{
  "model": "multi-label image tagger",
  "dataset": "telescope images of galaxies (Galaxy Zoo DECaLS)",
  "train_examples": 88335,
  "image_size": 64,
  "crop_scale_min": 1,
  "horizontal_flip": true,
  "arch": "vit",
  "norm": "layernorm",
  "norm_position": "pre",
  "hidden_act": "swiglu",
  "mlp_ratio": 3,
  "head_dim": 16,
  "fused_qkv": false,
  "bias": "all",
  "qk_norm": false,
  "parallel_block": false,
  "inner_norm": false,
  "moe": "top_k",
  "num_experts": 4,
  "moe_every": 2,
  "expert_mlp_ratio": 1,
  "experts_per_token": 2,
  "shared_expert": true,
  "patch_size": [8, 8],
  "conv_stem": true,
  "layers": 10,
  "width": 256,
  "positions": "learned",
  "pooling": "class_token",
  "num_labels": 24,
  "residual_init": "none",
  "optimizer": "soap",
  "beta2": 0.95,
  "learning_rate": 0.0023,
  "beta1": 0.95,
  "shampoo_beta": 0.95,
  "eps": 1e-08,
  "precondition_frequency": 25,
  "max_precond_dim": 1536,
  "one_sided": true,
  "adamw_lr_other_params": 0.0012,
  "max_grad_norm": 5.0,
  "ema_decay": 0.99,
  "magnitude_pruning": 0.7,
  "max_steps": 6400,
  "batch_size": 128,
  "epochs": 9.3,
  "lr_schedule": "cosine",
  "final_lr_fraction": 0.01,
  "warmup_steps": 320,
  "weight_decay": 0.2,
  "adamw_weight_decay_other_params": 0.05
}
Rows from block 4 of a small multi-label image tagger, named by matrix and row number. Rows with one number belong to one neuron. Each number is 50 + 12 x the weight over its row's rms, rounded and kept within 0 to 99. All counts start at 0. After the name is the row's rms in percent of the matrix's.
After each neuron's rows are labels from the 100 images, of 14976, where the neuron reaches its largest size: "top examples" is what is common among them. Only what is clearly more common there than usual is listed. The data: telescope images of galaxies (Galaxy Zoo DECaLS). In brackets: how many of the 100.
# gate: MLP gate (model.blocks.4.mlp.gate.weight, 768x256), inputs 128-255
# fc1: MLP up (model.blocks.4.mlp.fc1.weight, 768x256), inputs 128-255
# fc2: MLP down (model.blocks.4.mlp.fc2.weight, 256x768, transposed), outputs 128-255

gate.14 102:26 50 50 50 50 50 78 42 50 10 60 50 50 45 50 47 57 41 50 38 38 50 50 50 50 50 50 47 50 77 50 50 50 50 17 50 68 52 50 50 50 50 73 23 50 64 90 50 50 50 37 24 50 50 50 50 30 50 50 78 50 50 53 50 27 50 50 25 50 50 50 71 50 50 50 50 88 50 50 50 50 50 50 52 50 50 50 31 50 50 38 50 50 66 29 50 50 50 50 50 50 78 50 50 50 76 50 50 72 64 50 55 50 50 50 50 82 50 50 50 50 50 68 50 50 50 59 75
fc1.14 102:50 50 50 50 50 50 50 22 50 50 34 50 50 50 50 73 17 50 50 50 50 41 50 50 58 50 50 62 50 50 50 50 20 50 50 50 37 32 50 50 50 43 50 50 74 50 24 50 11 50 50 17 50 50 50 19 50 50 50 55 50 50 50 50 50 50 66 50 60 50 53 50 50 50 50 50 50 50 50 50 72 50 50 74 50 50 50 50 50 50 83 50 67 17 68 50 50 50 50 50 50 37 50 50 50 50 50 50 50 50 27 50 50 27 56 41 30 50 50 63 37 64 50 37 50 50 50 50
fc2.14 115:50 66 50 41 68 50 76 97 27 50 40 50 50 50 50 65 50 50 50 50 53 50 27 50 50 50 81 73 50 38 50 67 50 50 52 50 50 50 50 50 50 50 71 50 50 65 43 28 34 50 58 50 50 50 56 44 50 44 50 50 50 50 50 50 58 56 70 71 60 30 56 44 46 50 50 37 50 67 50 50 50 50 50 40 25 33 50 37 50 67 50 50 86 75 50 50 50 50 78 50 35 50 50 50 50 32 50 50 71 50 50 50 42 50 50 30 50 50 64 50 50 50 57 33 50 50 74 50
top examples: roundness: cigar-shaped (31)

gate.16 103:50 50 50 50 50 50 50 50 18 50 50 50 32 50 50 50 50 50 28 76 50 50 50 50 50 50 50 50 31 50 50 50 59 50 50 50 50 50 50 50 61 50 50 50 50 50 50 50 50 50 50 39 50 50 50 50 50 65 16 50 50 72 91 50 50 58 50 50 50 70 50 75 50 50 26 50 59 50 50 11 50 14 71 50 50 50 50 50 65 50 71 54 50 00 50 50 70 64 50 39 50 50 72 50 50 50 55 50 50 50 50 50 72 50 50 50 70 50 50 50 50 71 89 50 50 50 50 50
fc1.16 102:50 50 70 50 50 67 33 50 50 52 50 50 50 50 50 59 50 28 50 50 50 85 50 50 43 50 50 50 50 31 66 58 67 50 50 50 50 33 74 50 50 50 50 50 50 50 50 61 50 30 36 50 50 50 50 63 59 50 50 50 50 25 50 50 50 50 50 69 26 18 58 64 50 76 76 50 46 34 19 00 50 50 50 50 50 50 34 31 22 50 25 17 50 50 50 50 38 50 50 81 50 50 50 50 50 75 50 50 50 74 50 50 50 57 50 50 50 92 35 65 70 50 50 50 50 50 28 73
fc2.16 107:64 50 50 50 50 50 50 50 29 67 50 86 50 50 50 50 50 59 50 67 49 33 18 50 50 50 63 21 86 34 35 50 50 50 50 50 10 73 50 50 50 50 50 50 50 50 50 50 50 59 50 50 50 50 70 50 50 38 50 59 34 50 50 50 59 50 50 50 40 50 50 90 50 94 50 50 50 70 88 02 64 60 50 50 50 50 50 61 50 34 50 23 35 16 50 63 50 50 50 50 50 50 50 50 50 50 50 50 50 50 50 63 50 50 39 40 50 50 50 31 39 50 50 46 50 28 50 80
top examples: shape: featured or disk (87); edge-on disk: no (79); spiral arms: yes (58)

gate.567 118:50 50 50 50 50 70 63 80 22 50 24 42 50 50 50 50 37 50 50 47 50 50 50 50 60 50 50 50 39 50 50 57 50 73 26 50 50 39 50 62 50 50 19 50 45 79 50 50 63 30 50 27 50 50 67 25 50 50 50 50 59 50 58 39 10 50 50 50 50 62 47 50 50 69 50 36 50 66 50 50 39 50 50 50 50 42 50 59 33 50 50 50 50 50 38 50 50 50 50 62 50 50 67 50 50 25 50 50 50 50 50 36 50 61 27 89 50 50 50 50 50 50 50 50 50 50 50 50
fc1.567 108:47 50 29 50 45 50 50 73 50 50 50 50 50 50 50 50 50 50 78 50 50 65 42 40 50 74 50 50 50 50 50 64 50 74 50 50 67 50 50 50 50 57 50 50 21 50 50 50 50 50 53 50 50 59 50 50 50 50 50 50 50 50 50 35 50 50 41 50 13 56 50 49 50 50 80 50 50 62 44 50 50 50 50 50 50 45 50 57 50 41 30 50 42 50 50 50 50 22 67 56 69 50 62 44 50 50 45 50 50 28 85 50 50 89 50 50 50 50 65 50 50 50 50 50 55 50 50 50
fc2.567 120:36 50 59 50 50 50 50 76 50 50 28 50 75 82 50 50 20 43 50 50 50 50 50 50 50 50 69 50 50 50 31 50 35 64 50 50 46 50 73 50 58 50 50 50 50 50 50 50 50 50 50 76 50 50 50 50 50 50 50 50 64 50 63 50 23 50 66 50 50 50 50 50 50 50 50 56 48 21 50 50 50 50 50 50 50 23 50 50 50 50 50 58 50 74 50 64 50 50 50 43 50 50 61 50 25 50 36 50 50 50 50 50 50 50 50 50 50 50 68 50 28 68 29 50 50 50 50 50
top examples: roundness: cigar-shaped (25)

gate.755 093:50 50 51 50 25 50 50 50 50 50 50 50 50 50 50 50 50 50 12 50 50 16 50 61 50 67 50 50 50 50 50 50 50 50 50 77 50 50 66 50 50 50 50 50 18 50 50 42 50 50 50 50 50 50 50 58 50 59 50 92 67 68 42 50 60 50 50 39 50 50 37 50 50 38 50 50 50 50 50 50 50 50 71 50 50 50 29 50 26 09 50 65 50 50 50 50 50 50 94 50 64 50 46 42 50 50 50 55 50 50 50 50 21 49 50 50 61 47 50 50 50 71 85 75 50 50 50 31
fc1.755 096:50 50 50 50 50 50 50 50 50 50 50 50 28 28 50 50 76 50 50 84 50 50 50 50 50 50 50 50 69 50 50 50 50 50 83 76 50 50 39 50 50 50 50 50 34 50 38 50 50 50 53 50 50 46 50 50 50 50 50 87 50 86 50 46 66 39 77 50 50 50 50 50 50 35 50 50 50 50 50 50 43 50 61 50 50 74 24 50 50 50 50 50 16 50 50 50 50 50 50 50 50 50 48 50 50 61 50 50 50 49 50 38 50 50 60 50 50 44 51 50 50 50 76 59 50 22 50 50
fc2.755 102:50 50 50 50 50 56 50 50 50 50 50 50 57 50 50 50 50 31 50 50 34 50 50 50 44 50 50 50 23 50 67 50 50 50 36 50 37 41 50 50 50 29 50 50 50 50 82 50 50 29 50 57 50 50 89 50 50 50 67 50 50 80 50 56 50 50 50 50 50 50 50 50 50 50 50 73 50 31 50 21 31 66 50 31 41 50 50 50 31 50 50 50 50 50 26 50 27 73 78 50 04 62 71 50 50 50 50 50 25 50 44 50 68 36 50 50 50 50 32 50 50 50 50 71 67 50 27 23
top examples: roundness: cigar-shaped (41); edge-on disk: yes (36)

gate.731 100:50 50 50 09 45 16 50 50 50 50 34 50 50 50 70 22 50 64 50 50 50 50 50 42 50 28 28 50 70 50 50 81 50 69 50 50 50 26 50 50 50 50 50 50 50 50 50 50 50 76 50 50 50 30 80 50 50 50 50 26 45 50 50 50 50 55 50 50 12 62 62 50 50 50 50 50 74 50 50 71 50 44 50 50 50 50 83 50 50 50 50 50 50 50 14 50 69 50 90 50 50 81 31 66 50 59 50 50 58 29 50 50 32 67 50 50 17 50 50 50 50 50 50 46 50 50 50 50
fc1.731 103:50 50 50 50 53 17 50 50 58 50 50 50 85 40 50 16 50 80 50 50 38 33 82 50 50 50 64 50 50 50 22 50 36 50 50 50 49 50 50 50 50 50 33 50 50 64 50 50 50 50 32 50 50 50 50 50 64 50 50 50 50 50 50 50 50 50 52 36 79 50 50 50 50 59 50 50 24 50 18 36 94 42 50 50 40 39 50 50 41 50 50 50 50 50 00 50 50 50 50 50 41 50 10 50 66 50 67 50 50 50 45 50 50 16 76 50 50 50 39 50 50 50 23 77 50 45 50 30
fc2.731 106:50 50 50 50 22 50 40 20 50 50 50 50 32 50 50 50 50 50 64 50 50 50 50 50 74 50 20 50 50 50 50 50 23 37 56 50 31 36 50 18 87 50 63 13 40 50 50 50 69 50 50 70 50 50 50 50 50 50 50 50 50 56 58 50 50 50 50 50 50 50 50 50 50 50 21 50 50 41 50 50 50 50 50 50 50 03 50 50 25 55 50 50 50 47 50 50 50 50 50 50 73 50 55 50 43 50 50 50 69 50 50 50 76 44 50 50 50 81 50 50 50 50 70 50 50 50 29 50
top examples: roundness: cigar-shaped (31)

gate.502 104:50 62 44 50 65 50 50 46 50 50 50 50 79 40 50 74 50 50 78 65 38 57 30 50 50 50 21 50 80 50 50 50 50 67 50 59 50 50 59 62 29 30 76 50 52 50 50 76 24 50 57 50 50 76 83 50 47 24 50 35 43 50 96 65 37 50 37 64 63 50 56 50 50 50 50 50 50 50 50 50 36 50 50 50 50 73 50 50 50 50 15 50 50 50 50 50 50 50 31 50 50 50 67 50 50 66 50 50 50 50 50 50 50 50 50 24 50 28 50 50 17 27 23 38 50 36 50 50
fc1.502 097:44 65 42 50 50 75 50 50 50 50 50 50 57 36 50 50 50 07 50 64 50 50 29 50 50 50 23 50 87 50 50 50 27 71 50 50 50 50 50 85 50 50 50 39 50 50 50 50 13 50 50 50 50 50 91 50 50 31 47 50 50 50 50 50 19 50 46 50 60 50 50 45 50 39 50 50 50 50 50 31 50 63 50 50 50 50 50 50 50 50 50 50 28 50 50 50 70 33 25 50 50 50 68 24 50 53 50 50 50 50 50 50 28 30 50 28 50 25 50 50 32 30 29 37 58 50 50 59
fc2.502 111:50 50 50 31 72 50 34 34 50 50 50 50 50 71 50 50 73 40 50 50 76 53 50 50 72 43 50 50 38 50 50 72 02 64 50 50 50 50 50 50 50 50 67 50 69 42 50 35 65 66 50 69 50 71 50 50 50 50 50 50 50 50 50 50 62 50 50 50 50 50 50 41 58 50 71 50 50 20 50 30 50 50 23 41 50 50 64 50 50 39 50 74 50 50 50 65 50 32 63 33 50 50 50 50 50 50 32 50 50 50 65 50 50 50 50 82 81 34 50 58 73 50 34 63 50 26 50 50
top examples: roundness: cigar-shaped (26)

gate.767 091:50 14 50 50 50 46 50 50 38 50 50 42 50 50 50 50 50 50 14 50 50 34 50 50 50 22 50 50 65 06 50 41 23 44 50 50 57 50 13 50 50 50 50 50 29 75 50 50 50 50 50 56 50 50 50 50 33 50 50 72 50 71 50 50 61 40 50 50 50 50 50 50 50 50 50 44 45 50 50 50 50 50 72 50 50 50 50 50 22 50 50 56 50 50 50 39 50 50 50 29 50 48 11 50 50 50 50 39 50 38 50 43 50 50 21 45 50 50 50 50 69 50 66 50 43 41 50 50
fc1.767 102:50 50 72 20 50 51 64 50 64 50 50 54 50 50 50 50 27 61 71 50 46 50 29 50 50 50 50 69 16 50 50 50 50 50 50 50 50 50 50 50 42 50 50 50 73 50 50 50 46 60 33 50 50 76 50 50 50 50 50 18 20 50 50 50 50 50 15 50 50 67 50 50 50 50 50 50 50 50 50 50 70 50 35 35 50 11 50 58 50 31 50 50 50 50 50 50 50 50 50 54 50 50 61 87 61 50 50 75 36 73 50 71 50 67 50 71 50 50 50 50 50 50 50 50 50 76 50 19
fc2.767 102:50 50 50 50 35 38 50 50 29 50 73 50 32 64 50 50 50 79 50 50 50 50 50 50 50 50 50 50 50 50 50 50 35 50 80 50 50 72 31 60 50 73 50 50 50 50 17 50 50 50 68 44 50 50 50 50 50 50 50 50 50 50 50 36 50 50 45 67 51 50 93 19 10 69 50 29 50 60 50 50 74 50 50 74 50 78 44 50 50 50 50 50 50 50 50 50 80 22 50 39 81 18 29 50 50 50 50 50 50 50 79 50 50 53 50 38 50 50 75 50 50 50 50 46 50 50 68 50
top examples: roundness: cigar-shaped (55); edge-on disk: yes (44)