From a checkpoint of a small multi-label image tagger.
Data: trained on telescope images of galaxies (Galaxy Zoo DECaLS), 88335 training examples, 9.3 epochs.
Rows from block 7 of a small multi-label image tagger, named by matrix and row number. Rows with one number within an expert belong to one neuron, the router's apart. Each number is 500 + 25 x the weight over its row's rms, rounded and kept within 0 to 999. All counts start at 0. Numbers have three digits each.
Before each expert's rows are labels from the 100 images, of 14976, where the router gives the expert most weight on average: "strongest on" is what is common among them. Only what is clearly more common there than usual is listed. The data: telescope images of galaxies (Galaxy Zoo DECaLS). In brackets: how many of the 100, against the usual share in percent.
# router: router (model.blocks.7.mlp.router.weight, 4x256, trained with AdamW), inputs 128-191
# gate: expert gate (model.blocks.7.mlp.gate, 4x256x256), inputs 128-191
# up: expert up (model.blocks.7.mlp.up, 4x256x256), inputs 128-191
# down: expert down (model.blocks.7.mlp.down, 4x256x256, transposed), outputs 128-191

# expert 1
strongest on: shape: featured or disk (65 vs 30.4); edge-on disk: no (64 vs 24.7); shape: star or artifact (28 vs 1.3)
router.1:506516520504460502476474525490496446499508509515465479486499497501501497505533478463462522449485517473496512546522511495481519476495516498482476504483526535537490537518468479490488542460500506
gate.0:474526465570433476500500458500500500500500500500500500500476500500500538462500534451500519440500500500482500523523500500500514500482465566560500500449500544500500500500500523500500500513568500
up.0:500500500500541500500500500500500518500499500516500500500553453500500451500500500500500500420500452500500500500482543500500500500446500500444500500500500500500500521500550500500470500500500573
down.0:500500568500500498500529482436458500478512439500500500500488500500500556500500500500478500547500500500500500500471500455500500500445472500500487500460450446500500500500500500500500500500533500
gate.1:500500500500500500500500500500500430527522500500500500500500500500539500452469500500459500438500500418513542500500451500500500500511554500500500500500500500500500570500500500500500500427475500
up.1:500500433500500500451500500531511448500500500500466500500500500500500500500500500500500500500480437447500500503500500500500500500500535522500500542500548550500500500500500500468500500500500497
down.1:500500500453542500500572465463463500500500530529500500500500500500458421554526457500500500500500500500500500563500500500500500523500500500500540500500500500500500432500500500500500500500500500
gate.2:500500542500500472500500500500500466500532500500498500500500500500500500443475500472495500500500563466500500500492583500500455467500521500415500500500500500500500531500500500500500500453509500
up.2:500456500500500500517500516500500559500500500563500500545500435500500535490500500418461500500500500500500500469500504500500500500500500500557537500500500514500500500542500500500500608500423500
down.2:500536500500500500500500500500539500538500500436500500500500500497500500551569521479500532472500500500500539500500500500548500500500500500500500467500500500500500500500500500500468500500500500
gate.3:424525461500500560500500525500500500500538500500500467500451500500453500500500476501500466500512554500543538461500487500500470514500461500500500500472500497500534508500521500500481500500500450
up.3:500500488497493500500500485500500500453455500448500500540528500480500545469513480500525500539488500500500500500500500500500500434446500452500451500544466447500500500500500528500500500518542464
down.3:477487500500500559554500500479460529553517438500407500500500500452549473516500500500552523534439500500500500500500500526500432561500500500500500500473500500500500500500500500500500500500469500
gate.4:555500500500500500500500475500500500500500500500541500550500582500500525500500500469527543522464500500500500500544500500529537500500500505500575478500500500526500438500500550444500500500500482
up.4:500500500500567500500500453423500500500500500500500500500500500500500500468500429526500435500536500500500500500500500500500484558500500500474500500500500500500500500500552500500445526500457500
down.4:500500500500508500500500500538500522500442500434500500500500500500471445500500491518500501500500500508554441500500500500500500529500500500500500500500453500460500534483500500500500500500500500
gate.5:524500500500433500551500500500500500500500500500541500500500500500500500500555500500545500500500500500500500500500500500560500500500500500500482500500500500479500500446500500478500500500529500
up.5:505500500454500517500500500500500419491500500500500500500500514500462437500500500553500500500500500500500532500519500500500533429500557500500500480435500500500500435500500521500500481500500482
down.5:500455500536477479539500500500500500541581500500500500500500500500457544452566500434500500500500500580502500500500500573500500500484500500500500500435500500535500500500500500500500538538500500
gate.6:500595479440464500500500500466500442500500500436500500500522500500500517483500464500500471500500492500552525500500500565500500500500500399500500476474437500500500500500573500500500476545587472
up.6:482500500500451500500482533500500500500500469500500450500456487500500500500500500500465500565500500500500499468463500500565456500514530512509500500500500485500402530500470500500500500500500500
down.6:436556500500500448500533472530398500500500539500544513500500500500548590528500500500464500500500500500500500515427500503500500479500540588438500500500500500485505522521500500500448500500500479

# expert 0
strongest on: merging: merger (27 vs 2)
router.0:523459507511490507491482557507489461576481514524490446523502507529467512471533504473503484468495493503500487457470497518525499489509482536446505512518493545497469534485469449523462487463470508
gate.0:500499500436500500500500491500500469525467500477520444540528500500500500500500500442527567500500547500538500485500538536500444500500500442477541500500484500500468500500500500500552500500500500
up.0:511500523486500500444500500500500500500482500500500500491500479500446538500500500500452500427500500500500500500500500500500500500500500500441500500500500500500500500516442500500557500500500546
down.0:535500551500500498500500500500500500500500500500449500500534464500500500481545446500500500500500500469500473532500403500500500513500500500500500500500500537471500500500481500481582547454500491
gate.1:500500500500500512500547418500506500500543500500406500565476528500552500500479500467500500500500476500500500500500500508490500500500500500500433500500500500500500500446500500500500500500500500
up.1:500500500500500500500500500500500500500500500500549500500507404500500500500500500553500500500500500500500500500500500500500500500500500500458579500500500500510500500500500500500569500485500500
down.1:529500500500500500500500500500500500500500500500500545500500500500500500500500500500500460500500500500500500500500500500540500500500500500500500500500537500500490500500500500528500500439500500
gate.2:500500431530454500477500446500500500500500500455489500500500534467500443500481493500500500483500500500500539549490528500500556500500557516592500528485519500500500500500500500464540500500559500
up.2:500500500530500500500500500500500500500544500500500500517500500500500537500500531500500500560500500500526500500479500540500500500563500572567543500526500522459531500500500573500500557510500500
down.2:532418500527500500500446500500500516462500506526535500500500500500500432401500500500500553500500522500500500462500518450500500500500500500451500500500592465500500500461500500500500500500500500
gate.3:500500500488500500519500500500500500500500606490500500500500521500500451446500500500423500429500500500500500500500545514500500426459500500500500500500473500500500500496500500500500500500534500
up.3:487500500500554500487500500500593500500500500500500452454533470500431500433500500500440500441500500554500500461500500514500500500551500490500500500470449500486500500500500500533500500477465520
down.3:545500500500500500500464500500481500532469500498486500500500473500500500429556500473525500500491500500436500500468500500549500500500500433500500500459456500526546500469500500500500500500452500
gate.4:500500500500500500500534500500525500500500500611500500500500500500500500473477500500500500414500500500500500500500500473460580522500548500500565487561500500552463500500500500459500500500500500
up.4:500528543500500500500500474500500500500500500500500500500500500500500500500500500500500500500500486543500500500500507500459500500423500500500500500539464500500500500500500500500420500500546500
down.4:500500500500500500474458455500500500500500500500468500566500500449500500500562493501500500500500500500500500500500500500458462500500504500500507455500500500500500500523500500577500500500435500
gate.5:535500500500500500500500500500500500500500548500500500500500566500500500500500500500500500538500464500500500500500500500500500500500547500500500500461500500500500500398500500500500500500500500
up.5:500500461576500500500500500549500445500500500464500500500500500500500500561500500500451500500447500500528500500500575500500500500463507500500593500500500500500500500500500491500500585500500500
down.5:500434500500500502524500500500465500500500541564500500419472500500500415528444522518500438541476411484500500435500500484500500500500500500500441452507500500529500533500500500500459500500500500
gate.6:500500500500500500573500500500500500500500469500500500435500469500500500489500472500500427554500514479500500500475500500500500500500500429500500500500500480478500500543500500589500500500546500
up.6:500500500500482500500500500500500500516551500500500486500446500500471500495500500451500500500500584500571500500471530465486500500523500500561500500581500500500500557500500426447500525465500500
down.6:486500500500500500500461500472500456500500439500568500500500500500500500500492500500500500500500500500523473500500500500500571500500500500500460500500426500500500500531500500500500500459500500

# expert 3
strongest on: bar: no (35 vs 12.9)
router.3:453501474505516510506474571529544476571547486527484518530487510500511529547489523455489532508492470470541485529489485499510481520514485531560515535478549558490510481528483465497515534509509492
gate.0:500521494500524570500500500542437500438500431500500500475500500500500500530500500508500470500500483500500532500500500500530545558552500500500478500500500500500554500500576500500500500500500481
up.0:500500500500500500500500500500520500500500500500500500530500544500500500457500500484500500500447500500557500423500500497528500500500500458500545500500500455500500472500500537500500409537542500
down.0:500500500500500440500524536500433500500500500500540465468500500500500532500500430500500500500500469500500423500500537500500515500452500567500526500500531562549500500512500500500500565500542500
gate.1:511522477444500478539520500500500443544517500464500512500548500500543500521518513519500500484502500500500466554471500500510468486500500500500470522500458470452482500500500500500500469500510508
up.1:500500525500500455500500519500534467524475500474500500500572477500500527500486500455465513543500455500470452500489500500520500488484490500500500544541446483467459541540471500532500500519524500
down.1:500500500544500500500447542500500483500447500500469500547500500500552500500500500500500431500421500500500428490500500476500500500500500500481500500500500459500500500500500500500500544500459614
gate.2:500500549500523524526481500500532513500521500500500500500538509500500500500500500461500500486553530500537548547500500500526457522556500527547500500469516500530454500500500462500500529519481465
up.2:500481540500500500512500500489500500553523484500500490500530500545489471441442500470500500488549526500540535545500500500524460500526500500500500484440490500526438500500500439513500500500483472
down.2:500500500500500500583428500500460500500454500530519539500500500500500500500500500500500474535379500500490492500500500500500500531500500457500500500500500500500470500507500500500500468500500544
gate.3:500500500500461500500500500500496500446500500465500500543500500500500500500500500500549500500500466500520500569479500491500500500453500469500500500500448469535457476485500500500521478500548500
up.3:530500531500500448525500500500530500500471500455585526553500479500500549476500500428500500500477500500500500492533441562500500500473500474500524500500478500470500500500500520526500500575542500
down.3:500437500500537500500500500500500500500500500500471511500500500500500478500500534500500500500451500569500500500560500500438500500500500500500500500500500500448541500500500500500545549500447500
gate.4:500574460463500500512453500500500500444500500426500536517500539500500500500500500500500500559500500450500558549500476500500500500500500458588500500500480500500527500500478500500532500500500500
up.4:500455500559500500523500500500500500500479500488500464565500500560494500448500500500500500500539500500500500535500500500500540500500437500500540462500500500548500500500500500500500500500500451
down.4:500500475471500500500565500500445500478500560548500500525500448500500500500500531544500500531541548500500500449500500578479500472551457500500500500500489500460500500500500486500500500500450536
gate.5:545500500500500500500500500500429500500528500500500500441500500519464500500452468500461500461569518537500500535500474483500475547500519500454500500472451544500500500549500453524436543500459500
up.5:578500559500549500500500500500500500500500500500500509500610500500500500500466500500500500500500500500565500500454500500500500500500562500500500500500500500500500500564475500503434500500500500
down.5:500442537500500522500436500492500500500500500500500500500500500527443500500500500500500500500500500455500500500500548500453500471500500435406500500500500500500452450530500500468451465500500500
gate.6:500571517500500500500500500475500500500497500500500500460500500500500500500430500500500500500500500500500500500500474500500500500497500500500393553500500500500500500520500500500412613500500459
up.6:534500500500453500500500500500540500500500568500433500500500500500500500510500421500500566500500588500500500560544500500466512500500436500500500500500500500500500500442463500500566537466500525
down.6:475485500450451500500500480512500500500500500500500503500500500439542462508500472506500500519559500500500496535500453532500453500493500500517518545500500547500500500500500500500500500500500478

# expert 2
strongest on: roundness: cigar-shaped (63 vs 8.1); edge-on disk: yes (28 vs 5.2)
router.2:510505505526525515529526442489485544433480504506495540487540483502499494485486498544535483523490512522487509470520511521509534512479488472490536459503469455549503486498530535513501487516502494
gate.0:500500501500500500500500500566500500500500500406500500540500500500500500500500500470500500603500500500500500454500500500500500556500500500500500500500500500500500560408445500500500551500500443
up.0:500500434480500500500500500483500500500416500500478500500500500500500593545500531500500500500500500500500538500500500500500500500500418500500500500500500500500539500500463513488500500500500500
down.0:500500500500500500500500500500500446500500500500500500516500500465500535500415464523592500516500546500500528463500500533500500500500531500500510500531437500500500500500500500558431517500500471
gate.1:500466500500531500535519500500489541500500500524500526500555475500500450524444500523500500500498500500500481482500497461469483500480542476496500466500500500500451500500528500500500452500475500
up.1:500500500500461467500500536542500500543500500500500500500500464459533500571500500500467500500500533500500539535500500500500448445531526500519467527493543524500477500500461472521498500439522526
down.1:536500528500432500500496500500500500658500500500500500500500548502500500500500467500487500446500500500500480500500506500500500500500551500461500446600480528561500500526500500500500415500500500
gate.2:500500556500500434500500523500575500500500500516500466461500412444500500500500500500500500500500500461500500500500500500500500500500568500500500500500500500391461549500428500500445427472531540
up.2:500500500500500500500500500500500500500500500542500531417500500500500500500500500500500507442500500500400500500473500403485500500500570500500500500528500500500500500500500500500500500533500618
down.2:437500500500500500500498484500501529500536500553500500500500500500500500524500500430500500500500500432500467500529500500455500500500500500463500500500500500500500500500568500500500500480500500
gate.3:500500500500500500445500500456500468500500500500430500500500498500500500500562500478500500500500579500539500500461516551500434500500500500500500500500500500453533500465539500500557426500495500
up.3:500500500500500500500500500457500500500500551500500500531500500500500500500500500475500471500500583500500451500500500533500412500500500500460500532500500500436543500476545500552558435476500500
down.3:500500500500500500500575551437500500421500500500500500500500500500500500500500461451500500522500500500445500500572500500500500526500473500500500558500500477500527485500500500500453566500500500
gate.4:500424469483500500525500500500500500500500453500500500500500500542500500447500500500500577427500500562427445500500500500500500500500500542468558535500500500500500500500500540500500500493500500
up.4:500500471500500519500500500500475500500539500565500500516500500500500500500500500500500500500500500500500596500500500500429500451449500500500555500500485500500466448500500500500500500500500500
down.4:500500439481431471500500500532500500500500500500500555500500500500557500476500500500469500500500500468573560500500500542452500500500548442500500500500500500544500422500500500500500500548552500
gate.5:500539458500500500500500500500500451493500500473494500500500500500500500500500500500500500500500500500500500500500500500565500499478500500554500500465500500500500500500500500500584500500617500
up.5:500500453500500500459461500500500500500500500500500500500500500500484500544500500500500500500500500500500572500500500500500500500500500500500500500500500500500500500500500500500500500500500500
down.5:500533500500539500500500500500435500395500500500500526500500500545500500500437500545500500500500500558500500500500500500500549540458535453500500456500500553543500500500500500500500537500500535
gate.6:469500505591500463500500500540500500516415461500500436429500481500500500500500474500501500500500500479500500500500500500500500480500514500500500500500500500462500500500500434500500452500500500
up.6:500500500500500444500500491500554500500500500500586475500500500500500500500500575500500500600500500500452500500500500500500500500500455500564500500500500500500500500500500500500500500500500529
down.6:500500538529500500500494500523454500596487466500500500500500500500466500500500500500500500500500500500500500500500476489500500500435595538500511500500500500500500500500550461500500500500500500